config.toml
dataset = "synthesized solo parts of chorales (CocoChorales)"
tokenizer = "word"
vocab_size = 56
encoder_moe_every = 1
encoder_positions = "learned"
decoder_layers = 6
decoder_qk_norm = true
decoder_inner_norm = false
Rows from block 8 of the audio encoder of a small audio captioner, named by matrix and row number. Rows with one number belong to one neuron. Each number is 128 + 32 x the weight over its row's rms, rounded and kept within 0 to 255. All counts start at 0. Numbers have three digits each. After the name is the row's rms in percent of the matrix's.
After each neuron's rows are labels from the 100 clips, of 14976, where the neuron reaches its highest value: "top examples" is what is common among them. Only what is clearly more common there than usual is listed. The data: synthesized solo parts of chorales (CocoChorales). In brackets: how many of the 100.
# fc1: first MLP up (encoder.blocks.8.ff1.fc1.weight, 640x160), inputs 108-159
# fc2: first MLP down (encoder.blocks.8.ff1.fc2.weight, 160x640, transposed), outputs 108-159

fc1.225 090:209098127111114138150097114138131169139140075152151121112128117195175179135130095136141094166152073054102128070150106148144119147132091147112146132116152098
fc2.225 097:109141133146115117088136128120147166092121128121160147181138170170106119145158141137128147091094180190126178202099112158130120129139102110094193089060133141
top examples: note D#5 (57); note F5 (55); trumpet (41); note B4 (25)

fc1.223 108:210018111145121125149106096154130133129125086086120109114100136156151125090168144136162109166130116148108080143166116128215123140115156125137118127113150081
fc2.223 104:086151137145138132092091147089098121117094184151161170152197153115129117152095161114168137114111150098180114148097113143069167086221081139138114094072105173
top examples: note A#5 (72); violin (38); note G#5 (34); instrument: trumpet (28)

fc1.154 110:143084124141089127156146130112140096161117165159131140083168127096083103171153196138101105173076166103217121132202136131189090119142134132145023157168155113
fc2.154 097:067125138114157111106120131106127189087167076122133079144077155181125146107096097107182165113154135149117151107086086112127145133179099129108219143068124148
top examples: note C#4 (99); note D#4 (71); trombone (38)

fc1.149 105:139102125094116101143124166105155084092183186094152132108134114232154167149121125121125088146140143092136191077149127102154123145137099112164096101130142096
fc2.149 108:118128142170129118140133106210123164090083107154152080176119125131125136099191149116126165111062156148136077183108145143080101110149157155111082138141093169
top examples: note A#5 (80); instrument: violin (37); note G#5 (34); trumpet (31)

fc1.112 092:120214132148107105126169087155147089127044092114121179118159184165153176141182105053112133121120180140081125191116072152102071124151152154108158139134147144
fc2.112 097:127119104092183127120059123094147162150171178117096053141120135087136056124078129157151084098156066134172144097130184107120149139101080083083154101171201106
top examples: note A#4 (90); note C5 (73); violin (50)

fc1.354 101:122090130128066103138131094195120115117085170112106106175150158119157165070131127177170125164106106120110100126127084105155124173145188134141111152059125131
fc2.354 096:120166121155122095102115187061127085145115141155148166097154064154120088160162108133050164126192140161132167087135118155128134115119109110116130108107146124
top examples: note A4 (71); oboe (56); note A#4 (29)

fc1.152 090:139198132166041137129113148128155143140133156124155155112163128108095140095084130100099149112175129120141146109072125094055126132087112112156102083194137138
fc2.152 097:046124122096111079111146131146087132123125122124111134131121176194154168143106080117113134104134146123094144151131147143168172113193127126154110185077091121
top examples: note C4 (51); note D4 (34); cello (29); note B3 (27)

fc1.508 100:210178132131143115137148120166176097117122162104172075113110151128156102200116077147134139204127128139108182157123068131230124130118133146105029108110102145
fc2.508 101:096117138098179091147074135125120085133128181133105212153121137106122092113160155157125135083143145130107054118153170147103163123166145131164215186157152094
top examples: note A4 (49); note E4 (31); note G4 (30); note C4 (27)

fc1.517 094:209096133118170133154132096150165125122137073134115083064115169206135136151125100155155128202153081112039087099065125107164130094166125124179055135111106117
fc2.517 101:011113114096125076093090128127111127125152249119109145203128088126121132131142130071141112092076201141164164179191082137173107128082161135130127164104127105
top examples: note C#5 (52); note A#4 (40); oboe (35); note B4 (33)

fc1.494 107:179087129050136147168098135094160131127131205136171144132101139159130107140076070163110094137128127090193186187123126139127197131103147183135127091172183127
fc2.494 115:135205131170081080074149119211102140105082083076113114179143112183148113119182153134168158110177089198133070115112129121183117122157082112089169176145127147
top examples: note B3 (55); note A#3 (53)

fc1.525 095:098154094142117140145131140122136095154106049125101062135111109160135113189145100112053154184149156109052117126092133157126126153109161138171145126160161102
fc2.525 092:150040137126134137167191076065113100116158163145166141128162145120132113058134174123190086106085163111207160145157094106159160128101095118110123149119143131
top examples: note A#4 (96); oboe (53); note B4 (40); note C5 (29)

fc1.155 094:125098150104072110130160118167131124109074162156161157185114170158086132148159161124091156120139151117076024125193119141135123127125140136083091145160089163
fc2.155 098:128185118110166080097100146104104107157158207125131155093160135087133125151113102124148095106128157101176169162090123138145117149157175084143135111140165114
top examples: note C#5 (100); trumpet (47); oboe (46)

fc1.372 102:150086143136132133158113083147120095131089060116173092173042138157124199109174060165152115121085119143118092163191100141185110121175176130108101154135167150
fc2.372 113:133144146143073120084095141119118125130104205068104186131239079138138031161132170124116142128193110094160203127104157108166161147111136145108129127168157113
top examples: note A4 (87); violin (45); note E4 (25)

fc1.448 099:192042146137131150110109124137164144131094072163166121140149162046139158065129102173118148177141124136155094119174148134154140108194127139132144097183169138
fc2.448 111:093238141103134113117149147151130119128104233111089135148124142175143046218128125109154135080077141102156195150088135119164134120099164120131118194126120123
top examples: note A4 (63); note G4 (34); note G#4 (34); clarinet (31)

fc1.276 087:131124098115107106102138119077119126140110231146089139059179141094097052141068156134130155134163220114079117115108160127166159134137134153174130177175104131
fc2.276 091:112112141139110142157132117153090129103129046105154134169092117178157160136147109093129116109157058150192109096116148126170119158144100118118142102080162142
top examples: note D#3 (32); horn (27); tuba (27)

fc1.136 103:219147150153152103157135145130102171135138048085098139115116122160193180093106083165117154161137094092094151090096137107146172151166116136111115148105139130
fc2.136 099:046092101109119110081147099092151171094129208154120105151107118145051097152158121147155138130134161123163093190184115132143112114093137148124155125101112103
top examples: note A4 (70); note B4 (48); note C5 (34)

fc1.528 101:094151142166102136086123117167137139130147154102148122161176162158179112073134121114209095144211096121169084079061100111083176124057128149051153106082169133
fc2.528 099:141077143116162118150104146120146107141119121110139182133129111086077150187124107119085143173093157144075112147208183160137138134206118129185114178130128172
top examples: note E4 (60); note F4 (50); clarinet (32)

fc1.167 096:133099134135108122148115132209160081122118079116138109124133115092160127137093041121131150212096149154109112085171121135095165169100129114119105074097091104
fc2.167 097:149158118118193114129129120114112170138099237099095155122122113199101046102162183135099102093100179106156123116141134115142108104139130125110196122128153101
top examples: note A#3 (41); note F#3 (38); note G#3 (38); tuba (31)

fc1.162 087:174151145083147147156154124136121126126086038127139119091120164153120140140163070088117144160168111079132141156121116117060120171124158133133155111209092121
fc2.162 092:080106115113084137110088146168100168139120255155119112129060094149151146063121140144146126087141130169113143111127160160187145100114109127066101125079088105
top examples: note A#4 (100); note C5 (73); oboe (33)

fc1.600 100:161112138152122135173131105157149166122172229118152148032152157140139142110090120115137106104094061179138093177069119123079090121136124127101155091186083129
fc2.600 114:149138103095129125104104152131119105126064048071104099213104116121124119169180107144120134132168134120068140120240127143148157121163135124151089196097125141
top examples: note D#5 (73); violin (58); note F5 (47)

fc1.560 097:219136114069106125121126110105134131104128090133142116075125056122142215083127098098139114191163134140122215055172119110110121161137151120139105103123114097
fc2.560 106:083094137105161142100108116140124134146116168143129121165165191174152105130156147199089188074103179097140047194175122129186196132111116141123160157139141121
top examples: note A#3 (47); cello (36); note B3 (32)

fc1.236 099:134125132058021131199127083122155104117071146119134144117146151122175164108126121114147112084180158171085105141137118125119152094156139164099122150081103131
fc2.236 103:115168143160178106043106181175152141181147188085155137197100148144105128148090130147087128113090111114174111142135137151203111137075131096131140096185128136
top examples: note A3 (38)

fc1.23 100:110101114129147158158103155106174163134163154120168164154131115130143116119113137151171139086161170171158115122145150155142155128084144161129184065140126117
fc2.23 098:181159129177090128129159136134114134128100118148095100175163095124088129157156129102092145130097129124104144089173155110133144134219115151145104246158153135
top examples: double bass (42); trombone (30)

fc1.189 097:145170159099113127084082140110167191135171203178140107131100142150128115179134142168099140124098188101123146084158124138097112125083081144117142113129144141
fc2.189 103:111099146168144135137119115103100079118082075152150184149118148105116187123170124141147134136195090187159085200124130129131126153143140099139115160069091156
top examples: note F3 (57); cello (45); note C4 (28)

fc1.316 108:127074130158111132141088079177097162103144101124101118091114161160114184162141048128151115157172131140087121195211132124232111119115139145119129136129101154
fc2.316 105:133207129133135119119172148101153134150112159107156146144127112172146035099101197164086116094126136156146156072079117164121124118149098121142175138099154125
top examples: viola (46); note G#4 (45); note A3 (34); instrument: bassoon (27)

fc1.95 099:131041137194168170159089128137132158148139163111163122096157089108162113118091088133127115126098139090131083063126122132126147088142086153125172106108175127
fc2.95 103:174173116110074123098115126126138106122071109168107157193145163201127148122178105142155156100192085150145166140158136148182135178149170098122115144159099134
top examples: trumpet (67); note E5 (52); note D5 (46); note G5 (45)

fc1.151 098:151089143112054112148149118125163129150084123095124119130194125160134116146136101152137100208137205119133171135188102113130112125188192124076022172111178113
fc2.151 092:137182140140140096141139139099102177110088146119148157139070080156128095154142143109105155093121080119136079167083196110123089101091115113161208150187088129
top examples: note D#4 (98); clarinet (33); trombone (28)

fc1.419 103:173073134082132140125189120135109132152090150149129159085168115066082128128118157133117124171176079143145185126087111140177136140080177130139106124191080150
fc2.419 091:108131134141128187131096118095120156120123074099129108142087089192178131121177156115121104085127146137123063110122125113076146119157100128084169177052191093
top examples: viola (39); note G#4 (39); note D#4 (36); trombone (30)

fc1.526 103:123061135146053126137146098130162144141142061137179209144157098056115134133105150163136141059088121178144154089078150120158133108119128135167116155080141139
fc2.526 102:119181096102161138106134098139133083131102172066106090192149123233160160137129120057120151174096130138107141128111148146196125174207110130138100154120140159
top examples: note C4 (40); clarinet (39)

fc1.568 094:099152111112134135083168154071123181135159194154109131111111121090128070180094138100122150124158185160146183021086152117111131155096113115160151100181135103
fc2.568 100:184137137152127099157131123193119060103205023165131155147056130145151136105133128093109110110134102112128064183118131144180137146177131136136083179073137153
top examples: note D#4 (83); trombone (53); note F4 (26)

fc1.204 097:129108121135075128137173111082127092113141148175126131120125174120128096114135166090113131182112182102163255118109119082111112150110149147194080102177151104
fc2.204 099:115167130099166149129121090113126147150185116089141128129140068207154130133125110143124128103151156121091000154116183196141118124129117116168148170069136158
top examples: note D5 (73); note C#5 (47); violin (38)

fc1.139 105:089004108185181147139120105113143098098134071157126081048188118123117184126098067150153171174126143130102190117112168120067155136170160134175140098143126162
fc2.139 105:158179131080112105155144135168076095125143177096119161196047112175076123124173162073073114088140104147126128128101152143213130114097099144094137163147136087
top examples: note A#4 (88); oboe (85); note C5 (72); note G#4 (26)

fc1.176 094:077051115173191138112155145113144132138092127134139108098092117095145101103078170132156151144141234174167156118113115132144111185101142085100168112062118078
fc2.176 096:183212122149104132128126110133102139120126124134127133139165118206089132103164087155087099130110155070060098126170134138103102115118137156146086102161116162
top examples: note A#3 (47); note D#5 (45); trumpet (27)

fc1.42 105:171147108076039104137162080130195143131083131121158118177140091091150150105118110153204091091141157174113121141143134133169154116139101129125097163095143128
fc2.42 097:138129138122206113075051165118096142116110094145139157079122153194130171123153117129075147094120080081137072182132152140151136127131132118157213120132135133
top examples: note A3 (50); note C4 (43); note A#3 (39); bassoon (28)

fc1.289 103:128130152163116106167117107183149087132132218092142131100164117129163213099153088148166104188143098075092038218174064123158172149139137187090106152157164149
fc2.289 101:183125130101121114083136137146175158130079141104115105137099139161087039190125156131085148043133140142153155023102178135147129125158137119161174119102081114
top examples: note E4 (39); note D4 (39); clarinet (35); note F#4 (33)

fc1.286 101:121102139127120114093057133166142136111168104140132101157127143134149200195116064193109141113172122106073040108183167163123148130116164115084052123086165165
fc2.286 104:082130157146120169129168129118130104098156175121127144098136138112103062039157207109159144136105161140151206138112080060134178100145122178157167096111053089
top examples: note A5 (54); note E4 (46); note F#4 (44); instrument: flute (34)

fc1.602 102:108196144113155148126122164096167183141138174117146130090052178113195196106131091146151093100202095122142094108195124127108189118096143146118124140158151109
fc2.602 099:125081130167049130114155084116120147118067083105113148153208133119121091150099123131145098096111160118119152127091142129096090118140140143139134079133107117
top examples: double bass (31); note A#3 (28)

fc1.47 089:182172121119119144205137117149116159149127103103106145138159090098172130127099153115175149134115117132143059195100107110142151162210141154172176108153109083
fc2.47 100:098081133115142177085165121130130068125137160107176147156117178118097054110167095087071110116157096076122120098174148150182134105109167162136168125109136181
top examples: note F#3 (34); cello (33); note C4 (32); viola (26)

fc1.559 102:068172118177100132097160137108134152148201144133146136100101198097126135086104114080108111087076173147159129115100073123102117135106198132164122108162098154
fc2.559 107:166024120090161167115132103152143127141134072116094126198100101131155116129163138192113069196185115107101179047171184155134121110116048116085127156129155121
top examples: note D#5 (68); violin (67)

fc1.631 087:204084139129128132152143135113121169158081113137099109109103144150168198124134168118142138162187090145113080195152151145124132155180102131131101155171168124
fc2.631 092:045203133114095140133123129136152193168134163049127109144118150113116123142104112131131083066124194106109211091166110110162107111114097142106121116134097133
top examples: note C#5 (90); note B4 (75); violin (49); instrument: horn (34)

fc1.428 083:089126136151183152128140145162108168120213080156145153136120086167148067158087120125141149117118250145127157109037153103146126121121097144120179125129155100
fc2.428 096:215162096124098113167130139132125109122063133161145125179180171165035192127167157120125110153092091152140130160208111174126122153169119138184068164135049131
top examples: note B3 (48); note A#3 (42); trombone (40); note D#4 (40)

fc1.385 082:141110139109084086115126137153119186151103094124113131153151120088080065100134190117091158117106171134129116107103124130106104129108118151168114192166129144
fc2.385 093:073153121108164131188113103126118049145162140175115136116108150129128218096108071169154166144143090140166121082125091130104155142132046078128113115096154134
top examples: note B3 (96); tuba (92); note A3 (42); note A#3 (42)

fc1.393 102:077139139185098097112138124119100067132088132136087078124131176195092156158179128138123149133178070148105193090185143092182116130104118132142056128178123155
fc2.393 096:161105149100099085127118147107159165123174107118155143128118089141160087136078131146126081110103176109123037125075131158112136120100150093102137132085118091
top examples: note G4 (77); note C5 (61); note B4 (41); note A4 (27)

fc1.563 116:199133140102161135171119117198159155115136176108159144137186127179148148140143049179118119156159160127070030118123091161118142131194167173084165109121142148
fc2.563 101:101101147132095119108174148125105108142114159143096136178095147063110113100139161115140106104100046128140175145104156103193144193093131156157158186164145088
top examples: tuba (52); note D4 (44); note A3 (30)

fc1.4 096:145159151139078127083109131148153138143097105144175129118104098098113196146112159114137160098130165161129177061133130120131103097123166102063119216105122131
fc2.4 102:104146132111164114164147086109137126133093157115069110143123149168145117175164129157172164135154083162078054194138104101114151141145109137203128074160136145
top examples: trumpet (44); note E5 (31)

fc1.557 099:139155150097148117126140149122139141112199205193166184110108129151185184115143099105097110151143115139119173057158127133081167118144131154097144073147150124
fc2.557 091:122056107115114119097107153165104172119083118088135110198163158137080088188162178148089140106084194175148083167140113118190117136112131120158112072085121106
top examples: note A#3 (66); note B3 (55); double bass (27)

fc1.37 107:115136152153162112105093120120067186163055148085101117144129168142113194099143101119145159185098228144142090130086119152127114105187114122096163125151177152
fc2.37 113:122173140111070094141140130148132084136176082129119150097122080156102065177127108166120110080172020080129200133142131116131170137113129128156100153114136094
top examples: note D5 (58); violin (45); note E5 (44)

fc1.548 085:147092147116138080111101140136071112168101098214077132093093157106126191068153129118128160188136118110089133162127114107116162132112126137129113161137184142
fc2.548 098:061119131142056160132162118144151137160195093087126096112126085129197108187108162142160087078152103083162141092084124114142119129107203129138163138140092118
top examples: note A4 (66); violin (59); note B4 (32)

fc1.135 099:126089127124127120135173158099126107152073118185124089128192113158136131169161153110100152129163141144081246168208161130143155132073173132172078162164163141
fc2.135 102:128087114130083172170083113125130091082193092071130108087087106129135098105169147143107136137118070123143091109061133132116159113164146134081104087101127112
top examples: note C#4 (41); trombone (36); note G3 (26); tuba (26)

fc1.539 097:203116156104123153144107152070124157157134128111136185132120091112121185139079102153147127123191053148166113065110123144129151100147107134125195144088142132
fc2.539 105:080144093183133120100147103186128120103103129117139099131145166148131136151120080105128119149099136077087152162134116107135126134106090159124088127189118127
top examples: trumpet (39); note G5 (33); note A5 (25)

fc1.358 099:122079126126054113113146084114155151130130098080136117193178116114122074163129107162154112094100173109160198080081118119226174138135124124073096078135175101
fc2.358 091:166174153095155085102130153126149066108132197169158185159140090153157193106153136101061134174109108154037097161157132119116104097141168137208178153119126169
top examples: note A3 (49); note A4 (41); trombone (34); note E4 (26)

fc1.453 102:208104134127104167116149120104142130176081062137140089129115142112152082103125173158203128134113132111184208183061124091147127151186103119137045139151108114
fc2.453 109:064143136114170101116104146165113199130138118073119145111155135154119168130123115095053147099098154085102033119164158146131106123090170150111209149097173133
top examples: viola (89); note D4 (39); note C4 (36); note D#4 (29)

fc1.245 097:148119150129143163098111160155124197107195170142128116078111141150150100122096096123129145114225094153135144125168148121060133162157112142146135115137085128
fc2.245 089:120162152182136114119158107085124159150094090075115151181155147145107119098135129146113079139049159088152091151144146144174145131138137126130094111111093169
top examples: note D#5 (43); violin (33); note F3 (26); instrument: bassoon (25)

fc1.248 090:113072142144103113123129125116156168137114145142123126143048190099157224092172179116121146162108204125131154156094088108111086103124152137127047134148125107
fc2.248 097:208203123072132087107088137103102087122177096172127090125146053212121052150151094150120130139113094125087126161140131128108144127134148093110207144120155129
top examples: note D#5 (78); note D5 (72); note F5 (40); violin (40)

fc1.496 096:112055108165082128140147081130148152139171226097148166117130138091111169151129130136147106148129150118116078162080119148175129128143144155156081115112172076
fc2.496 103:151133164146166130089170182153159108110082079121160125219195126154160119113162140071135144109058172116158158064154181114159123140143146154142159138147100167
top examples: note A#5 (100); note G#5 (48); violin (47); note G5 (38)

fc1.562 099:173121112177104146180099085169130113086121088167139100113162092129145058141133093122162088195149088152137127184212090136236136099127138155104111163166115150
fc2.562 101:111170164157194130068154123090155131162119123107120144145031143158157152156129121102100161072149201163146099093070151150105108169132179140178171162110163142
top examples: note F#4 (77); clarinet (73); note G#4 (30)

fc1.587 098:175125133097096129127101063140114129089148161154141171089105126202189135147153074179180126140132094099160042072059107108171150154140163162145049135115142140
fc2.587 103:135122128140137126143096209148122115128126109109168134186150095128090086125168168123064174115150092154110160154154173168134180099120088093119224175119145155
top examples: note A3 (32); oboe (30); note E5 (26); note G3 (25)

fc1.544 104:048144133121081117182084129168150109121138130133146101169157094081156158182181067174125131127072139121094099125160125144083160087120145168081197142122161139
fc2.544 097:154119125122143149057131107090130120151116097116106103169109121166130177104131152142169149116179071208140135191149119112159147157093150141123136129171046154
top examples: note F#4 (82); trombone (54); note G#4 (48)

fc1.210 100:165065147123124147197128111160179053149091075152134118094173163100125107086087059160147116149150106123122149155154094132089152179096183150128211102106118142
fc2.210 111:112201117115055093084086162151140128096151208105116158188089088141124113136163196136098118108082124176154087116089154149183113076166086135123097184144148141
top examples: note A#4 (59); note C5 (46); note C#4 (33)

fc1.88 098:160136140138119128089114091110137155169063144108151082127155121190144210078158080150137136112113059174099058117074130144168145129184079106109111142124151181
fc2.88 099:085140145120141086112093189125112045101167140081092121123100151097105042150098109092105132102180126134147158123137115124133098134028173113136144188144102103
top examples: note D#4 (53); note C#4 (41); note F4 (34)

fc1.478 114:216089140154080132184154089134129099101111020150112142052152137167102127109115105115157157147145184134086103188125109095089105191150142127151130107164092137
fc2.478 109:088143130087171124111145148127106157177148255089103132192086131156128160209168164159115133083077114120140154068135138156204152096190137140133172157111147120
top examples: viola (91); note E4 (33); note D4 (32); note D#4 (30)

fc1.324 094:210074138173075117137157150109148139137134057153146200128144122094081164121080023115132112123111081106136122173105104093119162111127108152139092141160124180
fc2.324 097:113117126073163121090085088079123152100124133123084096205097157177122104193202198122165115094069123107114145089133095126175133129127174096153145124158127073
top examples: note G4 (62); clarinet (44)

fc1.191 098:099092119150154104121156128150126134104093103174120062127080144147116207158200135129139138161134096181058058105155124123139109092092128133120120164140060137
fc2.191 099:136142119096109129164075126058131102163191171119128160082162140104119106135117130100098106132197189111153127119136103144122157140142107128131086095103165096
top examples: note C#5 (55); note G#4 (37)

fc1.307 115:182031135164125104170072110168141153117161118110163113113124105197191150084136124160093140162131083117080050044102104113076136133157117147112175094143106142
fc2.307 110:082154117097159117086109132196096108168074224072109168168131117133064153155123091097128171091092106165084144162198140159161169124087143145141087162144120142
top examples: note A4 (59); clarinet (37); note F4 (30); note B4 (29)

fc1.585 103:109108153126087156120095118141158154124167134141209107184123158141160072127121096172161089103107147128143131133186124128154147155142164139124137132131192130
fc2.585 100:124160118102128142141136166133108103118047151117145166117176099130103170119139137119057138166192059116107124109099157148104134107146134124136114134105071161
top examples: note C4 (56); cello (40)

fc1.41 102:148148153136037158165099074121153193155085085150143102145138103116128188096127104197163111190156129124093136094180111137132105124124149136125094125150112127
fc2.41 107:136083099171194100057138172154081103116108160095119193107123113151154093144144122075054167099121120152153054108080112161214146099130107127129167139041115133
top examples: note A#5 (69); violin (41); note G5 (37); note A5 (28)

fc1.491 091:114182115108122149119079088162134113149156195104138150123145105171131096186122102102111106080122141083096096134143120149148088067090135154114138133121220140
fc2.491 106:159093138210114142102166151096110093072070086126139119155148136108150162089181173152178170130169130182216157145124119092136137173129135069145123156122106139
top examples: note E4 (34)

fc1.483 100:139032125140131163171117124149140136133136212120137134076126128096214114149097068144143144115070196096150106091102132103096141124142117128174168091118159084
fc2.483 099:150186104112180139113134133134106159096119085098134125187120157149083136087154147099094095171097076142062147205143181116177133115120117136094061133137092128
top examples: trumpet (68); note G#5 (57); note G5 (28)

fc1.52 095:141136136116130154173156144139123169170126107083166099100149162137184085073118074124155069166097129127133073108151142153071149143098092135083161096151186131
fc2.52 094:122066110128061095170106094154138146121140158123141175166127094139044160212134145173152137130069115112089146135082141149112125088208099077164114132078119102
top examples: note A5 (67); note G5 (56); trumpet (44); note F5 (27)

fc1.130 106:197143131144203095167065128136105125161152174041129097146033117163170213105113084107164129170110178082085083139092149157125163144105105117126153124103179103
fc2.130 103:065165131142095137078169155106147122113082115208114180128187136074080104122150147173128140095100120170174208150103065086133090150178178168123090142182127124
top examples: note F#3 (69); bassoon (63)

fc1.227 098:161066161144125155128101146127142099115152117124167121152110103208129173111135080127174093181184143172174161127219092104155158165123139112138136107072186131
fc2.227 092:112255108092128121133158141131107240151079148149131153133152098086093146146161123122118167140110115121073125133070181163136107150159145115093129182149081151
top examples: note C4 (47); note A#3 (41); note F#4 (32); tuba (30)

fc1.30 102:110082112170119136149100119146143122153238123137135114134199090126131126132118119156156170117113183133112192060091148109138142152205136125140153102105119146
fc2.30 103:159158126146132102083166133128078083151078174125115116160073141151130182151142143100060162129110085121111110168089105177109124131077121120160111122120077123
top examples: note D5 (83); note C5 (32); flute (29)

fc1.98 122:207064149127148139139121098136108138163054158129137150118138117128118146079142044142167089123134067135185022162162098134179167109142137130116159138165182161
fc2.98 105:110174149060084083111087178159155114138168119112127168075138091172160105174136143116066112070198146126071157059086131108135111108118128124167170124069131084
top examples: note C#5 (47); trumpet (34); note D5 (28)

fc1.89 101:162096149129130123145059142097116174090144089150086080115057078112183190105182104118148098097133154160149147154154101098189121098163141140159199105161098118
fc2.89 098:133133115148059139074157088166112141183135113097116164191150171138094095142077138162119109108089084107103081095115142148106161090137126147105076174134163141
top examples: note D#5 (53); flute (43); horn (25)

fc1.103 099:093179134115086148114198138121084097109103198124125137088169110166079159116131162090085181166103146152145113198099144096068124138094124130139021095193121154
fc2.103 097:187048166111113105104119165110167162171166094154146108158147124087182134112138168140155097106147129076097177068108117164197124130163145093116135131057121168
top examples: note G4 (31); tuba (26); note G#4 (25)

fc1.254 102:176099154141141156078113135151129144142157192118160109141145131171133147121123091090093109133052103129170150102174176141052107122064085135096093131129149149
fc2.254 103:066152124165086079124130112123111156139070037104104157121152161099094170155074149141109125106207129122139149132123073129214122136152131110168135117077145154
top examples: note F3 (96); cello (63); note G3 (54); note C4 (47)

fc1.607 101:069254138110097096123133124147149104106171103130172146196145127078108142108128133103071146073159067174173201152071105093129146099089115145132105094098174138
fc2.607 105:240016133139134136087163135109119078146145177141084140105112146163161107164139134135170130172138132067091094048180130135144141138115124124170100177150081143
top examples: note B3 (70); note A#3 (47); bassoon (43)

fc1.616 087:166168133149203200180128150162122102169122105112166155168138120083173153142119127109147096088179076136100135149094112141146136108124147149166158107134101098
fc2.616 093:090110120183138125079202112087123162132186076072106158142123132134118117133117156142140083127124162175180107096119098130054079151129140135090104190134194139
top examples: note D#4 (67); cello (50)

fc1.287 101:084087144091129150126091116098157175135146140156139112105076066167172127108153093173169121203169161134153167022133175112132132129079120116153172104113138122
fc2.287 108:143220117201076124080169134142108085098100150147157129202156129169053137129109105111111130039107084102078070196138115135140142187128137136187081164128088158
top examples: note F3 (62); bassoon (51)

fc1.107 086:131206137086106163158159126136163197110114185128146137112142112102132060116116151122113146119153167130173141158138108128184108082125122137104106087182127127
fc2.107 096:192188144091190135103090177137086082123139122147140141180151092161145186143142119141140112114053128134137083191141143121066098139120136124166178151132158119
top examples: note C4 (69); cello (37); note D#4 (37); note E5 (27)

fc1.206 099:173097125054134131166127147141146142118089045182111110068125130082167153101112166122085148185122111130117205137129089102097149097146153153141099097119061095
fc2.206 102:139150100137113139110101072086106102140168167114095169175114121195094157204135087151097113090089136158139075126147140132162157137097139122141135116109201105
top examples: note F#3 (72); cello (55); note B3 (36); note G#3 (32)

fc1.502 090:153160118088159161134105109155061134141102048167167130109072134133202209063147189092168133067178170107137079161110123122091117137178086107144090146078125093
fc2.502 097:114125126110108118141093110184188157136148189131138122145157159111083078159111093148118134110115034131128105108106118130198130117112154116125175121170177162
top examples: note D#3 (41); note D#4 (37); note A#3 (33)

fc1.490 100:147183113076116117153162081085180106145138227123085136096106121036105146190109077125123117084100127122124179180139118137130142086059161144108075130162148118
fc2.490 103:138069148201168135059153151109119152155122054081164161152183109249174091087141179147094117176160146126131055115106170158143118114143161109146176102138138155
top examples: note D5 (97); trumpet (62); note E5 (49); note D#5 (36)

fc1.321 105:122124117138141166101113127165119185144085136129073093108106184108162117165051124164154119117220131155131119145117156116164129109150175140126085140138142084
fc2.321 117:118171129134165112157146142100138062101141128127160153128141113115124067112179156124114125178068152070121103163162126123121106120133106107138115141151179162
top examples: note D5 (86); note D#5 (68); violin (53); note C5 (46)

fc1.197 091:123172116127150135142133139105126092140041079116118149105131110126129180100093105106136119114169174123120152147117133121126180157129162135181180097125137119
fc2.197 090:118054097138099117154175110171113194112208131165140143149081136110121049153124154115115115104103107121140129148126165143111109092153106142104096156147200127
top examples: note D5 (57); flute (56)

fc1.293 104:087162129129099090127129139108077090154116192137123169171189111122137179085157176133115104151103171131149158075119155150084113122128099157130124120159162113
fc2.293 104:163053133119083149132118121136164156091161034107149090137126127157121127143108121095072142094129098150128120142164073085150145157104157144133129174112079109
top examples: note D#5 (37); note C#5 (28); trumpet (25)

fc1.215 100:116143142135083123120158102169130147119096164134111158089185135144121214045196049126126162159117122145094074095143124120000108141163132154144136146119137166
fc2.215 092:143036146097144123153071125132131134132119079122099112183055144120170127219116167126127137118149176107163192155120148113206176137095098142136101125178148139
top examples: note F#3 (63); note E3 (47); cello (32); note B3 (27)

fc1.301 096:156024129078140156120120141096135220155119122177170177129131125210133108141108133161154086144149209146143131063169130154151154134107104145114116130105169117
fc2.301 092:176242127186079147136105085172136054113131107132112073131142136099149143119119115114106089077163109120126131125105179110142066118127122112121173152131077108
top examples: tuba (62); note C#3 (36); note F#3 (26); note G#3 (25)